From a checkpoint of a small image classifier.
Model: 8.51M parameters, 32-pixel images, arch pvt, norm layernorm_no_bias, activation gelu, patch size [2, 2], depths [5, 5, 5], widths [80, 160, 320].
Training: muon at rate 0.005, 12700 steps, batches of 64, held-out accuracy 57%.
Data: trained on photos of arthropod specimens (BIOSCAN-5M), 97500 training examples.
Rows from block 8 of a small image classifier, named by matrix and row number. Rows with one number belong to one neuron. Each number is 128 + 24 x the weight over its row's rms, rounded and kept within 0 to 255. All counts start at 0.
After each neuron's rows are labels from the 100 images, of 14976, where the neuron reaches its highest value: "responds to" is what is common among them. Only what is clearly more common there than usual is listed. The data: photos of arthropod specimens (BIOSCAN-5M).
# fc1: MLP up (model.blocks.8.mlp.fc1.weight, 640x160), inputs 0-159
# fc2: MLP down (model.blocks.8.mlp.fc2.weight, 160x640, transposed), outputs 0-159

fc1.224 [121 154 107 133 118 129  95 111 114  95 168  95  99 126 138 144 120 128 152 112 134 143 120 134 147 154 139 135 122 135 127 125 153  93  77 122 175 125 142 138 147 110 156 148 111 161 147 147  61  99 105 162  88 159 125 156 148 132 109 112  85  80 101 126 111 129 165 100  88 124  88 179 115 168 135 125  97  91 135 151 127 144 121 133 157 120 141  78  77 122 164 110  93 108 152 138 129 146 123 111 141 128 143 148 104 151 119 146  79 152 115 157 146 141 123  70 128 109 176 133 134 109 168 120 121 129 107 128 131 129 116 108 136 133 108  92 155  97 147 142 155 164 133 113 154 133 134 120 170 144 170 119 153 118 169 133 104 113 111 136]
fc2.224 [128 200 185 148 113 135 165 120 138 124 128 171 119 141 126 112  77  91  85 106 121 147 131 134 153 130 140 120 125 130  93 142 129 154 120 156 118 172 115 101 100 110 154  72 105 169 138 102 105 123 107 106 127 139 130 178 114 142 124 139 151 134 139 119 104 142 100 175 130 153 103 111 159  99 114 111 158 123 122 159  95  98 161 184 169 129 162 119 125  99 116 128 119 132 109 112 126 142 102 138  93 147 130 113  82 132 100 131 138 169 150 106 153 151 107  84 116  62 154 144 126 155 118 111 139  98 119 106 127 116 148 142 154 117 130 136  99 112 172 148 144 128 102 137 132  90 135 145 173 148 130 109 141 142 133 119 117 141 146 117]
responds to: order Hymenoptera

fc1.567 [119 183 130 145 123 130 124 137 147 136 163 143 139 143 115  92 138 117 106 141 146  93 125  83 122 115 161 140 140 155 141 143  85 121 122 147 139 140 120 136 125 143 135 108  68 138 139 121 115 119 121 127 131  95 121 148 138 143 134 127 176 107 107 114 135 158 147 122  94 113 123 104 118 114  84 106  77 119  91 132 156 173 169 125 123 148  84 140 141 144 115  91 116 126 120 137 150  79 141 121 110 132 140 165 124 122 161  99 164 138 155 162  78 122 150 132 156 116 154 132 144 139  77 128  99 121 121 143 145 123  78 101  80 114 144 177 135 172 142 114  74 197 152 132 114 128 110 129 129 155 104 122 138  80 131 133  90 137 137 166]
fc2.567 [152  84 106 116 143  91  89 147 132 109 114 125 135 124 131  92  96 122 156 140 142 161 155 142  97 171 166 132 131 139  85 110 114 143 145 117 117 120 154 113 157 118 141 133 126 117 148 149 158  84 148 147 119 148  92  87 111 123 117 116 194 139 126 131 109 150 141 171 103 151 154 148 135 143  79 121 114 110 176 127 108 102 153 145 117 117 129 106 175 117 120 109 133  89 114 138 148 152 138 158 152 157  82 162 132 127 115 167 128 121 172 148  99 170 103  99 124 111  81 124 119 160 105 114 170 141  82 146  75 147 115 111 154 105 124  98 144 132 144 131 116  96 108 150 140 124 163 133 135 108 111 128 149 163 162 113 156 102 132 146]
responds to: class Arachnida

fc1.432 [114 148 109 141 143 140 150 153 151 139 131 157  91 113 142 116 128 173 118 143 167 123 164 129 109 112 136 161 147  94  99 157 128 162 137 129  95  98 107  87 116 121  98 142 122 162 132 115 146 118 135 131 129  61 153 121 142 148 170  88 132 131  83 111 129 133 108 167 165 145 120 148 145 118 168 145 106  81 120 147 100 102 163 146 120 161  91 126 162 147 120  92 139 108 103 124 135 126 132 112 120 123 136 100 147 106 101 101 133 122 128 143 131  98 134  98 129 125 143 119 123 121 113 159 106 121 102 184 139  85 117 163 111 144 194 113  98 154 161 130 165 150 102 124 146  97 138 121 154 162  74  94 123 105 177 116 157 124 138 131]
fc2.432 [165 115 120  89 149 104 133 119  99 120 127 170 127 125 100 146 149 144 114 124 130 136 157 149 145 115 160 118 119 134  56  86 147 131 141 147 119 107 145 136 145  78 159 122 126  96 118 126  56 121 132  92 107 135 117 138 103 111 143 181 102 160 110 110 102 123 145 148 135 114 130 157 136 149  84 144 126 109 106 159  93 147 115 109 115 161 103 160 106  84 133 136 128 136 140 147 112 133 132 177 150 155  65 118 160 170 123 148 142 159  97 124 182 138  94 155 151 128 112 136 114 110 141 116 147 122 136 148 111 133 122 116 137 102 151 154 104 142  98 129  65 111 142 124 111  96 134 112 132 116 133 130 111  64  87 128 147 110 128 128]
responds to: family Drosophilidae; order Hemiptera

fc1.422 [124 146 143 133 136 137 126 172 155 163 148 146  84 146 120  97 120 160  97 133 153 138 136 113 114 160 108 125 145 158 153 189 107 148 142 132 154 142 118  83 123 120 107 119 130  96 150 144 113 129 126 124 111  88 206 127 118 154 151  84  88 143 133 141  72 131 122 160 116 116 118 166 124 133 153 113 111 108 113 107  99 153 153 131 125  82  75 117 137 149 124 117 131 138 130 134 157 104 128  83 178 117 104 121 138 109 130  99 135 139 140 104 158 116 135 115 145 148 145 124 161 129 120 110  74 112  95  91 121 120 123 171 112 185 118 100 136 135 122 146 128 137 140 141 103 122 107  96 142 126  91  75  85 134 133 122 155 162 136 161]
fc2.422 [135  90 116 131 117 128 102 128 105 146 124 171 188 118  93 102 136 133 161  79 143 142 163  98 127 125  92 105 116 147 143 144 147 131 124 135 160 119  96 175 147 117 154 196 194 113 109 138  98  70 132 146 127 105 113  97 100 117 138 185 142 114 106 128  89 128 183 121 127 133 119 134 122 122  80 148 140 125 144 136 133 127 125 106 129 118 109 128  75 135 127 100 108 149 129 150 136 103 138 123 182 154 145 118 145 140  93 193 144 115 131 112 154 166 115 130 128 164 125  59 108 130 102 131 124 152 140 129  78 135 133 121 105 132 133 136 119 129 139 121 135 141 110 116 125 150 139 140 137 123 135 147 149 103 123 136  74 143 119 115]
responds to: order Diptera; family Drosophilidae

fc1.400 [125 143 152 155 144 102 149 129 146 127 138 137 137 142 143 142 178 148 152 140  88 149  92 158 123 110 155 126 111 104 126 157 153 104 121  80 164 129 155 164 143 113 124  91  94 150 179 158  88 136 101 106 172 132 127 105 156 136 110 102 132 102 120 132 169 156 130 101 109  95 127 145 106 168  96 102  97  92 110 116 108  99 106 132 123 104 144  94 100 168 159 100 103 122 125 142 133 114 127  71 121 156  99  95  66 140  92 160  99 121 119 139 128 152 154 126 132 134 165 102 142 133 178 134 144 157 146 138 150 106  78 138 125 146 131 131 113 103 137 180 107 112 152 114 104  92 134 135 117 111 133 108 137 158 111 134 154 141 113 128]
fc2.400 [120 145 106 148 110 147 101 109 145 129 128 106 143 139 126 132 140 151 109 130 128  95 143 108 146 112 140 113 129 130 192 203  95 149 129 112 144 134 102 165 125 117 106 155 138 128  60 103 142 121 118 157 102 160 158 163 116 127 158 126 120 122  98 135 131  99 105 144 164 151  79 119  93 136 129 108 157 101 130  61 134 141 114 132 165  93  77 157 138  91 133 147 128  91 130 136 114 113 112 128 121 104  95 157 124 120 122 148 114  81 127 136 176 148 160 125 153 144 115 163  69 153 127 111 126 125 147 103 121 139 115 132 105 169 140 131 140 136 103 132 147 116 110 155 173 137 114  95 164 125 144 128 175  79 115 120 131 126 101 138]
responds to: order Hymenoptera

fc1.377 [115 125 132 142 133 138 134 157  97 169 111 153  97 101 126 108 131 145  74 143 137 122 220  88 136 176 127 125 139 150 142 108  91 154 155 103 178 161 144  98 130 128 121 133 126 116 111 123 100 138 119  97 126  97 146 133 126 137  94 129 118 147 105 134  95 108 156 109 122 147 124 118 107 139 181 172 126 125 131 128 101 115 125 114 129 110 108 137 166  98 126 167 118 141 105  81 182  96 113 110 164 114 119  81 155  79 126 130 129 157 122 125 170 127 144 138 126 114 130 114 119 148 152 111 101 137 151 128 131 117 142 137 136 127 101 103  86 170 136 176  96 117 163 109 130 144 174 102 104 137  91 117 109 117 119 145 149 136 106 169]
fc2.377 [137 111 162  77 125  89 123 105  86 137 137 175 146 145 127 157 124 133 139 146 154 118 119 157 135 157 136 111  91 158 126  83 146 122 134 138 120  89 123 151 135 180  96 126 122 161 150 156 109 113  91 129 143 105 108 134 158  96  87 180 137 129 153 112 156  82 140 112  82 128 130 129 128 122 158 105 147 106 126 118  96 106 119 136 153 116  89 119 149 106 129 127 118 116 169 136  87 115 172 144 178 141 108 129 106 140 135 141 132 154 149  79 143 129 122 150  98  96 106 134 115 116 155 128 144 129 157  94 110 147 112 119  95  80 153 167 113 111 108 106 148 187 129 123 150 143 145 146 137 141 178 104 170 101 134 142 104 132 101 111]
responds to: order Diptera

fc1.266 [165 123 113 164 128 109 123 125 128  44 130 174 120 126  85 189 131 148 113 142 132 133  96 152 151 146 101 108 140 126 118  98 108 140  92 111 147 153 116 127 159 146 113 104 129 127 126 124 121  96 105 162 132 149 127 114 107 127 135 151  95 133 151 172  96 186 118 125 108 117 166 134 123  96 124 124 129  90 121 117 156 109 160 123 109 158 168 119 136 128 158 115 129 107 149 121 148 106 123 136 164 116 105 175 134  80 126 113 187 120 132 160 159 126 139 111 174  88 124 121 105 141 107  96 177  97 108 137 156 129 146 127 126  74 135 131 116 105 131 166 101 121 115 134 121 130 113 191 128  92 114 127 127  98 153 140 107 129 122 141]
fc2.266 [137 121 167 121 105 120 130 123 159 134 147 113 101 164 159 116  77 156 167 134  96 161 111 125 130 152 108 146 142 145 109  96  94 118 101 138 165 139 126  81 124 150  65 105 110 139 148 146 117 134 131 161 136 140  49 108 133 105 125 159 106  97  98 110 100  88 133  66 121  90 101 117 140 180 104 150 154 115 155 142 115 130 141 152 143 142 118 138 115 124 116 132 140 163 114 141 154  99 133 160 164 124 125 106 140 127 151 129 140 133 124 130 104 111 151 169 139 129 128 138 126 181 146  89  89 109 136 121 116 177 121 129 121  93 113 123 130 104 156 140 160 164 108 149 109 134  98 128 147  97 150 112 140 148  85 167 120 102 137 110]
responds to: order Diptera

fc1.218 [ 85 118 116 114 136 133 170 124  96  86 119 180 136 119 141 117 132 131  85 152 113 127 159  76 139 150 134 117 125 148 145 139 132 153 126 140 152 152  95 155 139 114 135 117 108 142 157 154  78 149  63 147 135 143 131 170 140 147 121 104 135 160 138 143 125 149 146 100 144 129 114 142 128  96  93  83 109  86 134 139 118 139 135 140 121 147 167  86 150 137 118 124 106 121 128  97 145 117  87 109  86  63 156 136 135  78 136 135 127 172 133 139 143 134 114 150 151 118 149 116 118 139 104 139 141 155 134 155 126 140  69 155 111 109 134 117 109 171 189  93 153 138 133  76 107  95 124 137 159 105 107 148 127 152 135 137 120 152 114 138]
fc2.218 [138 136 120 133 117 130 150 140 112 126 148 127  91 123 122 123 118 125 120 127 116 148  97 115 198 176 123 144 130 120  84 142 156 116 152  99  98  91 122 101 143 123 157 133 123 135  97 137 119 118 132  71  97  89 104 120 165  76 124 143 112 146 107 126  85 113 115 140 114 142 108 131 161 158 153 108 143 152 184 125  99 149 114  91 114 116 115 118 142  94 114 138 123 125 134 114 102 100 148 159 125  98  84 165 113 121 106 176 127 134 154 133 159 142 172 164 116 185 127 117  88 137 116  93 139  95 140 126 124 127 101 110 151 135 177 139 167 141 154 120 114 113 138 143 178 128 138 104 147 132 135 176 171  95 146 103 155  90 126 125]
responds to: class Arachnida; order Araneae

fc1.383 [136 155 196 123 113  85 132 140 150 120 134 177 161 140 108 104 156  95  97 102 136 177 126 131  89 140 102 115 121 151 139 116 127 107 169 127 175 121 131 144 145 145 151 119 125 144 132 135 141 123 136  72  68 167  90 123 148  67 135 154 145 109 141 117 138  87 100 128 127 119  85 172  85 134 105 114 139 136 108 101 102 145 127 126 128 153 157 135 121 132 161 115 136 143 139 161 117 144 138 132  95 147 147 126  99 165 109 128 109 170 144 149 137 133 107 129 148 124 151 127 106 105 125  94 148 114 116 126 135 120  95 125 150 135 135 102  96 156 121 138 160  82 127 124 129 107 108 122  80 155  97 157 163  80 167 141  87 134 118 124]
fc2.383 [117 128 160 108 125 135 150 108  93 134 110 135 113 133 104 105 191 146  78 136  74 132 125 129 151 135 175  58 147 124 120 121 152 128  86 177 153  75 122 137 148 145 103  71 100 133 165 117 143 105 135  85 146 118 107 118 142 114 118 110 147 147 143 139 137 137 158 132 110 138 135 141 143 125 133 124 151 113 107 142 149 120 105  93 117 121 149 147 133 113 148 132 136 139 120 162 161 147 120 134 116 121 165 136 148 139 117  89 145 189  94 145 174 122 130 118 107 148 161 134 105  95 155 143 153 188 115 150 117 130  87 110 106 163 138 133  79 136 132 125 101 108 165 111 118  91 103 125 127 120 115 106 135 105 145 153 125 112  99  84]
responds to: order Coleoptera

fc1.69 [120 122 159 126 109 142 122  97 114 112 147  73 123 102  91 162 128 128 136 100 160 132  92 186 112 156 131 106 148 127  96 131 140 135 125 167 106 116 126 135 132 133 147 103 139 138  82  97 144 127 107 120 115 228 126 121 120 122  88 123 113 145 159 132 146 145 131 140 126 148 139 117  90 104 144 115 153 180 122 129 136 104 158 126 146 114 165 152 164 113 162 129 122 128 166  94 100 167 147 167 131  84 195 137 126 142 123 138  96 128 149  97  98 134 166 120 130 156 100 116 146 137 158 112 110 132  77  96 129  90 160 118 154 138 127 119 138 124 121 152 133 125 124 127  88 117 126 108 131 163  98 127 165 126 143  95  93 128 116 131]
fc2.69 [136 106 126 119 102 132 169  85 151 132 128 123 100 126  90 143  96 131 127 102 130 158  91 173 112 166 131  99 146 153  92 113 173 152 136 152 119 130 119 160 129  93  99 131 117 120 113 167  98 117 104 134 145 111  92  95  98 117 134 134 181 121 122 128 171 116 108 156 150 152 116 133 150 158 144 112 126 115 187 105 122  86 129 130 162 138 114 106 167 108 135 126 158  69 150 185 126 161 140 147 162 134 138  98 135 126 153 147 116 172 101 111  86 109 152 164 103 130 109 144  71 129 166 130 163 116 128 129 160 104 130 128 145 127 166 120  96 162 134 141 107 116 148 123 141 143 132 119 144 156  94 115 129 118 150  89 126 133 133 156]
responds to: order Hemiptera; family Aleyrodidae

fc1.597 [146 152 105 141  97 123 165 107  98 145 129 122 106 142 127 169 132 156 136 121 117 145 199 130 138 129 114 137 153 144 127 135 118 131 157 172 144 131  96 109 114 106 164 126 135 109 132 129 115 149 151 119 105 131 102 108 113  70 168  79 105 125 102 149 157 107 116 166 143 120 169 131  99 130 168 147 144  66 153 118  97  70 157 127 175 157 146 157 147 110 135  69 132 171 130 162 126 156 146 162 165 155 120 132 112 108 117 125 138 110  86 104 124 116 134 120 113 150 116 105 111 110 116 122 138 121 134 138 125 178 109  92 119  99 118 115 133 126 133  98 116 104 145 137 141 117 151  88 114 121 145 118  93 171 161 123 114 126  75 141]
fc2.597 [138 114 111 113 109 113 174 133 123 147 105 110 164 135  72 150 120  90  96 119 149 171  75 164 115 157 111 145 123 118 139 124  87 138 125 151 119 114 103  80 115 131 116 122 131 112 149  86  95 131 108 131 125 143 126 148 151  57 101 103 146 138 141 151 141 132 137 121  84 128 182 116 148 100 119 110 141 159 137 118  89 103 149 114 102 104 104 141 113 145 143  84 132  95  91  94 147 173 100  80 134 157 111 114 124 117 131 115 113 100 129 118  93 103 109  97  78  92 116 134 148 153 162 147 141 102 129 133 131 157 146 142 110 125 133 163 147 118 129 126 147 106 150 151 127  89 141 116  97 104 112 164 109 151 143 144 149 123 128 185]
responds to: class Arachnida

fc1.45 [171 173 155  95 156  97 122 121 103 114 116 138 117  83 143 132 138  93 126 167 131  93 159 189  90  95 164 105 145 119 135 111 130  99  93 127 120 134 116 115 139 148 122 147 136 145 142 145 133 110 131 116 118 147  98 152 109 155 115 159 128  94 117 120 126 126 129 114  79 115  67 152 130 147 157 165 116 190  77 141 167 124 141 154 109 137 122 120 150 119 105 162 127 120 110 130  97 131 123 103  69 118 132 133 153 104 130 119 126 145 172 128 110 101 142 146 154 131 166 140 102 181 115 150 144 116 135 120 136 126 141  99 141 151 109 177 164 127 155 152 102  98 144 101  93 138 112 142 121 127 163 115 128  87  99 121 105 116 171 119]
fc2.45 [101 136 151 162  75 142 124 175 108 151 151 142 156 113 157 160  95 126 165 103 139 167  98 125 152 164 149 155 132 152 154 154 112 125 138 123  88 145 148 125 147 114 109 136 137 125 140  93 137 130 122 138 107 160 186 145 174  88 120 143 152 123 120 105 113 110 138 154 150 114 164 115 141 121 154 101 109  90 171 161  91 113 160 137 103 125 113 129  98 143 132  89 117 116 118 108 135 131 121 120 161 108 118 131 112 139  70 142 112 119  95 128 117 120  82 128 124 117 131  68 137 146 170 129 125  92 107 127  91 106 135 106 153 133 133 148  93 162  98 172 142 131 160  99 126 109 118 113 168 121  94 153  83 151 148 140 138  93 133 147]
responds to: class Arachnida; order Trombidiformes

fc1.356 [130 107 115  88 129 106 140 148 155 154 118 159 119 136  86 112 109 100 132 160 114 130 154 101 143 126 127 142 181 128 135 139  69 106  85 149 110 139 103 124 165  81 118 107 124 100 130 150 167 100 128 112 158  85 133 128 172 137 109 157 102 146 119 146 149 118  82 159  92 140 159  70 126 141 169 140 156 130 105 128 166  96 115 143 144 161 112 178 137 117 117 114 118 158 140 143 128 108 119 165 129 117 130  88 116 135 105 132 117 152 115 167 146 139 136 127 102 128 103 116 170 131 160 109 133 125 121 124 152 160 159 115 104 111  93 134 125 139  99 150 150 111 124  84  66 108 129 119 149 132  73 145 126 166 126 115 174 141 129 127]
fc2.356 [ 98 147 149  94 125  84 142 118  87 156 167 153 121 125 111 138 107 139 114 129 106 122 128 136 118 116 103 125 115 132  89 144 137 138 158 149 143  96  95  85 165  76 123 105 103 119 112 136 117 151 110 113 105 165 131 133 171 114 117 154 161 124 140 132 134 136 159 135  89 105 118 115 149 111  72 144  96 111 132 140 105 108 147 100 128 106 113 142 149 142 128  94 116 115 103  99  98 155 136 112 156 130 140  75 173 137 146 137 171 120 128 133 156 100 126 116 123 138 138 165  90 183 185 133 155 141  75 131 129 111 117 163 151 134 111 173 122 127  80 118 103 150 113 134 122 161 141  95 107 128 168 133  93 109 117 171 130 111 120  85]
responds to: order Hemiptera

fc1.26 [106  76 155 161 137 105 139 144 105 135 131 144 126 108 141 103 109 159  83 154 164 154 149 122 111 177 166 114 143 160 139 114 118 138 166 136 151 136 104  85 124  82 124 137 103 123 129  70 116 225 135 111 147  78 147  79 133 143 133 132 120 128  99 134 121 153 135 133 107  96 101 152 132 132 140 136 115 115 105 159 137 128 109 148 137 133 132 145 136 149 107 108 125 128  90 156 169  82 127 128 151 124 116  77  88 142 122  95 114 138 143 132 153 124 129 107 144 121  95 110 150 183 146 105 132 125 111 113 154 118 159 169 143 109 125 115 115 108 164 129 166 157 129 122 126 138 116 154 106 156 114 114  96 132 118  82 140 137  94 127]
fc2.26 [137  89 137 157 137 123 116 121 149 128 125 178 150 132 112 152 135 119 134  93 127  88 148 107  94 111  86 140 107 136  99 115 113 122 105 127 127 116 159 193 113 164 139  90 111 120 144 126 130  76 109 144 150 134 118 156 109  99 131 201 158 137 126 120 137 117  96 136 126 125 112  78 119 134 132 116 142 134 117 135 136  99 139 130 101 166  92 112 112 140 122  77 121 147 122 165 125 116  92 113 112 128 141 122 151  88 129 110 135 142 106 126  88 124 126 156  96 100 140 112 155  80 117 113 162 148 148 122 105 146 125  57  89  93 172 100 125 137 123 146 176 135 132 113 112 121 158 103 133 107 169 104 170 124 101 169 108 118 129 156]
responds to: order Diptera

fc1.372 [118 121 112 106 154 158 133 100 138 202 142 117 113 148 156 145 140 103 167 128 137 159 109 146 126  97  90 183 170 134 153 164 109 108 119 118 123 130 146 134 142  85 168 130  86 129 134 128 123  88 104 102 145 138  92 106 134 137  97 127 104 129 103 140 104 117 116 139 129 115 123 144 147 116 113  89 103 112 120 160 108 126 111 160 126 112 127 120  87 141 105 156  97 109 123 122  95 117 157 128 118 179 126 111 136 134 101  89 111  88 119 132 158 124 145 130 155 137 173 168 115 145 123 150 153 116 184 122 115  94 101 120 138  98 147 151 128 149 134 111 198 120 152 123 107 168  91 150 124 129 111  96 184 151  99 150 128 111 107 115]
fc2.372 [116 156 142  94 114 163 160 147 165  95 135 128  86 182 135 106 125 120  77 117  95 146 136 109 117 108  89 113 101 136 137 118 105 135 121 148 174 162 117 166 149 103 156 156 102 115  88 127 124 136 111 116 127 132 144 156 132 164 177 128 145 138 117 138 129 123 125 145 123 134 141 154 136 139 105 128 112 136 156 128 179 123 131 128 124 121 101 117 136 100 128 158 156 144  79  64 105 149 144 107 116 127 140 125 127 161 108  82 140 107 124  96 199 103 143 132  77  92 147 151 125 139 148 167 140 130 107 103 140 137 123 148 124 107 132 129 156 105 171 111 135 130 132  96 133  89 114 171 137  99 138 112 189 125 121 123 154  82 109 145]
responds to: order Coleoptera

fc1.340 [ 71 137 166 164 125 147 114  79  88 146 138  90 108 140 132 160 114 153 106 117 149  90 145 140  88 135 133 121 130 132 137 180  93 108 148 155 143  88 143  99 124 123 171 112 118 156 123 123 114 176 144 117 138 133 142 118 137 109  87 112 109 140 177 114 143 139  92 124 172 153 154 177 141  56 146  74 178 127 111 131 119 129 141 147 142 148 112 124 159 142 108 121  97 121 109 113 158 163 135 118 112 146 156 168 154 147 131 142 149  95 118 121  92 113 111 147 158 130 133 112  93 153 128 108 134 112 128 121 135 171  82 122 173 129 153 102 126 129 135  96 173 130 116 170 128 133 134 123 104 109 132 123 109 131 122 116 133 114 107 147]
fc2.340 [111 123 134 142 154 157 165 118 134 149 152 137  90 117 122 141  82 163 109 155 156 108  84 114 110 139 142 131 121 120 180 174 112  84 146 147 111 116 140  80 155 157 182  77 106 133 122 113 149 146 173 163 120 132 105  99 143 107 101 123 123  98 141 115 129 128 143  98 109 107 127 126 180  70 110 123 121 132 154 135 136 120 102 147 140 112 124 154 115  86 124 127 152 108 141 124  97 164 123 125 129 114 103 156 103 119  87 134 144  99 124 117  92 104 145 105 132 134 143  90 125 134 152 145 127 150 107 158  90 140 145 160 147 150 108 201 111 122 142 116 154 168  89 144 122 149 121 164 117 121 132 113  91 142 157 103 146 155 101 134]
responds to: order Hemiptera

fc1.43 [134 112 130  89 114  86 125 140 129 139 148 161 210 151 107 133 131 153 110 132 122 100 118 145 148 156 144 114 140 112 123 109  90 134  82 102 136 115 106 148 136 113 128 132 125  98 146 139 161  99  90 133 129 136 111 101 159  93 140 152 141 100 124 124 134 115 132 128  98 137 141  71 141 127 128 151 103 160 121 120 116 162 103 161 132 172  84 125 139 140  88 135 134 162 118 152 114 147 111 150 141 168 156 171 161  98 137 126 191 129  88 166 120 116 148  93 121  84 128  84 140 124 148 136 125 150 172 110  95 158 128 107 125 162 147 110 166 105 137 121 116 112 122 102  96 160 167  84 118 136 146 121 152 135 117 147  98  95 146 125]
fc2.43 [188 103 156  84 103  98 109 126  91 117 162 178 139 124 110 142 128 127 138 150 131 142  92 145 141 130 135 129 155 110 132 101 124 181 141 112 142 149 122 135 166 135 105  98 136 132 150 123  79 127  91 109 128 130 131 142 122 112  73 150 136 140 132  95 142 144 148 163 141 115 122 165 105 120 147 129 128 179  80 114 129 148 154 145  95 148 115  88 124 156 128 129 107 180 112 104  98 142 118  78 147 141 107 135 148 119 113 115 108 132 176 188 111 100 160 161 104  82 126 131 162 137 100 138 128 133 137 125 132 179 132 141 141 132 149 106 146 121 164 134 109 158 147 187 121 117 128 107 144 158 101 137 123 108  91  95 135 139 121 146]
responds to: order Coleoptera; family Throscidae

fc1.538 [136 112 119 146  88 168 141 101 122  99 124 151 176 145 109 162 133  87 119 147 149 126 109 139  86 153 105 127 144 135 135 147 134 121 120 115 129 111 131 128 168 134 115 155 138 152 157  89  90 114 138 151 107 103 123 137  99 133  57 133  71 101  94 121 141 136 145 160 161 159  86 158 104 140 126 114 133 124 165 105 122 153  97 166 113 114 126 140 123 150 101 138 102 147 145 120 159 159 101 102 147 128 115 149 142 164 171 106 108  64 136 161 114 137 140 100 134 118  93 107 130 151 114 119 131 151 163 105 109 111 121 154 141 114 147 107 111 155 148 133 112 100 175 115 106 132 131 125 146 134 166 159  93  90  87  94 135 126 175 114]
fc2.538 [116 118 106 128  96 136 103 159 136 148 103 122 104 112 114 110 135 143 144 172 150  81 102 124 135 154 129 125 150 106 100 117 113 102  91 149  96 104 103 114 132 122 118 131 107  96 139 135 155 114 151 119 168 126 163 176 108 141 145 142 120 119 162 108 116 136 121 110 143 153 133  83 130 142 106 100  85 160 121 134 136 138 109 114 113 127 154 106  93 107 130 130 142 137 141 145 132 104 141 148 131 160 135 134 145 132  87 151 123 125 129 122 110 143  87 155 129  97  74  88 149 108 146 132 119 107 125 145 134 128 145 102 130 149 143 153 144 148 138 124  96 160  92 192  85 108 158 120 134  81 118 144 117 173  94 141 113 241 117 155]
responds to: order Diptera

fc1.152 [141 131 111 172 110 127 135 121 146 139 120  98 112 190  93 132 148 142 159 104 129 159 154 137 114 131  91  99 150 107 122 119 177 138 154 150 129 143 113 156  98 107 119 133 160 138 133 138 126  93 163 148 119 107 160 127 130  96 172 101 148 172 103 135 134 127 122 134 120 153 140 107 119 112 152 153 138  93 119 118  80 104 156  91 154 164 120 135  99 111 138  81 113 129 115 116 178 149 125 116 175 119 129 149 120 128 144 165 109 125  85 114 144 149 125  96 140  95  97  93 124 104 148  96 120 126 104 141 111 140 154 125 167  78 113  74  93 157 108 143 176 130 114 141 118 143 130 124  95 155 120 132  84 143 188 107 133 132  96 121]
fc2.152 [134 173 151 147 138 131 133 173 125 146 112 131 118 125 119  87  94  92  96 101 103 142 105 121 123 134 146 161 103 142 119 114 153 102 162 179 122 112 145  97 148 145 137 113 161 129 127  87 100 128  99 143 115 142 158 164 117 117 125 119 149 121 135 123 118 132 107 100 116 112 157 134 119 109 165 108 134 125 138 113  86  58 122  87  87 107 104 108 107 107 125  69 184  92 116 140 136 125 101 171 132 159 139 177 129 145 132 132  81 116 106 136 102 144 112 110 104 127  91  92 100 155 142 111  99  85 126 134 129  89 143 116 146 138  95 163 126 134 148 117 128  97 141 142  94  96 147 126 110 102 157 137 129 138 139 186 149 110 129 158]
responds to: class Arachnida; order Trombidiformes

fc1.583 [107 106 136 138 107  86 132 109  94 148 118  91 101 132 145 144 130  92 179 123 126 157 106 161 131 118 137 122 144 108 113 129 116 128 161 141  84 111 112 104 145 130  73 123 165 125 114  96 134 145 136 109 131 150 119  69 131 131 104 139  62 139 121 104  97 152 118 145 132 112 141  82 107 149 153 139 130 172 143 122 140 137 138 114 130  98 112 137 115  87 119 167 124 116 111 112 138 139 179 188 162 111  95 119 101 181 131 144 149 138 157 120 125 131 117 141 111 203 110 138 111 105 119 156 153 101 135 118 141 105 173 157 162 121 120 142 132 111 103 120 113 101 151 161 156 156 140 166 101 135 164 136 123 127 116  96 167 123 106 150]
fc2.583 [119 106 113 121 143 102 102 115  93 113 134  94 137 107 145 131 160 136 147 119  77 146  97 131 114 162 119 149 111 140  83 150 141 109 169  98 110 117 135  97 147 148 113 114 109 136 102 135 137 112 133 145  97 143 142  87 126  95 150 122  84 119 109 137 132 146 143 134 110 142 131 155 123 147 151  87 115 154 190 102 125 149 104 142 132  69 104 110 105 116 126 104 151  91 108 144  87  99 166 171 174 115  94 128 102 139 149 118 126 153 141 132 162 137 159 138 110 166 158 132 115 152 147 122 165 122  78 122 130 156  87 124 129 111 164 158 166 113 109 139 123  92 142 135 130 171 173 135 115 116 137 179 129  94 124 105 179 127 120 141]
responds to: class Arachnida; order Araneae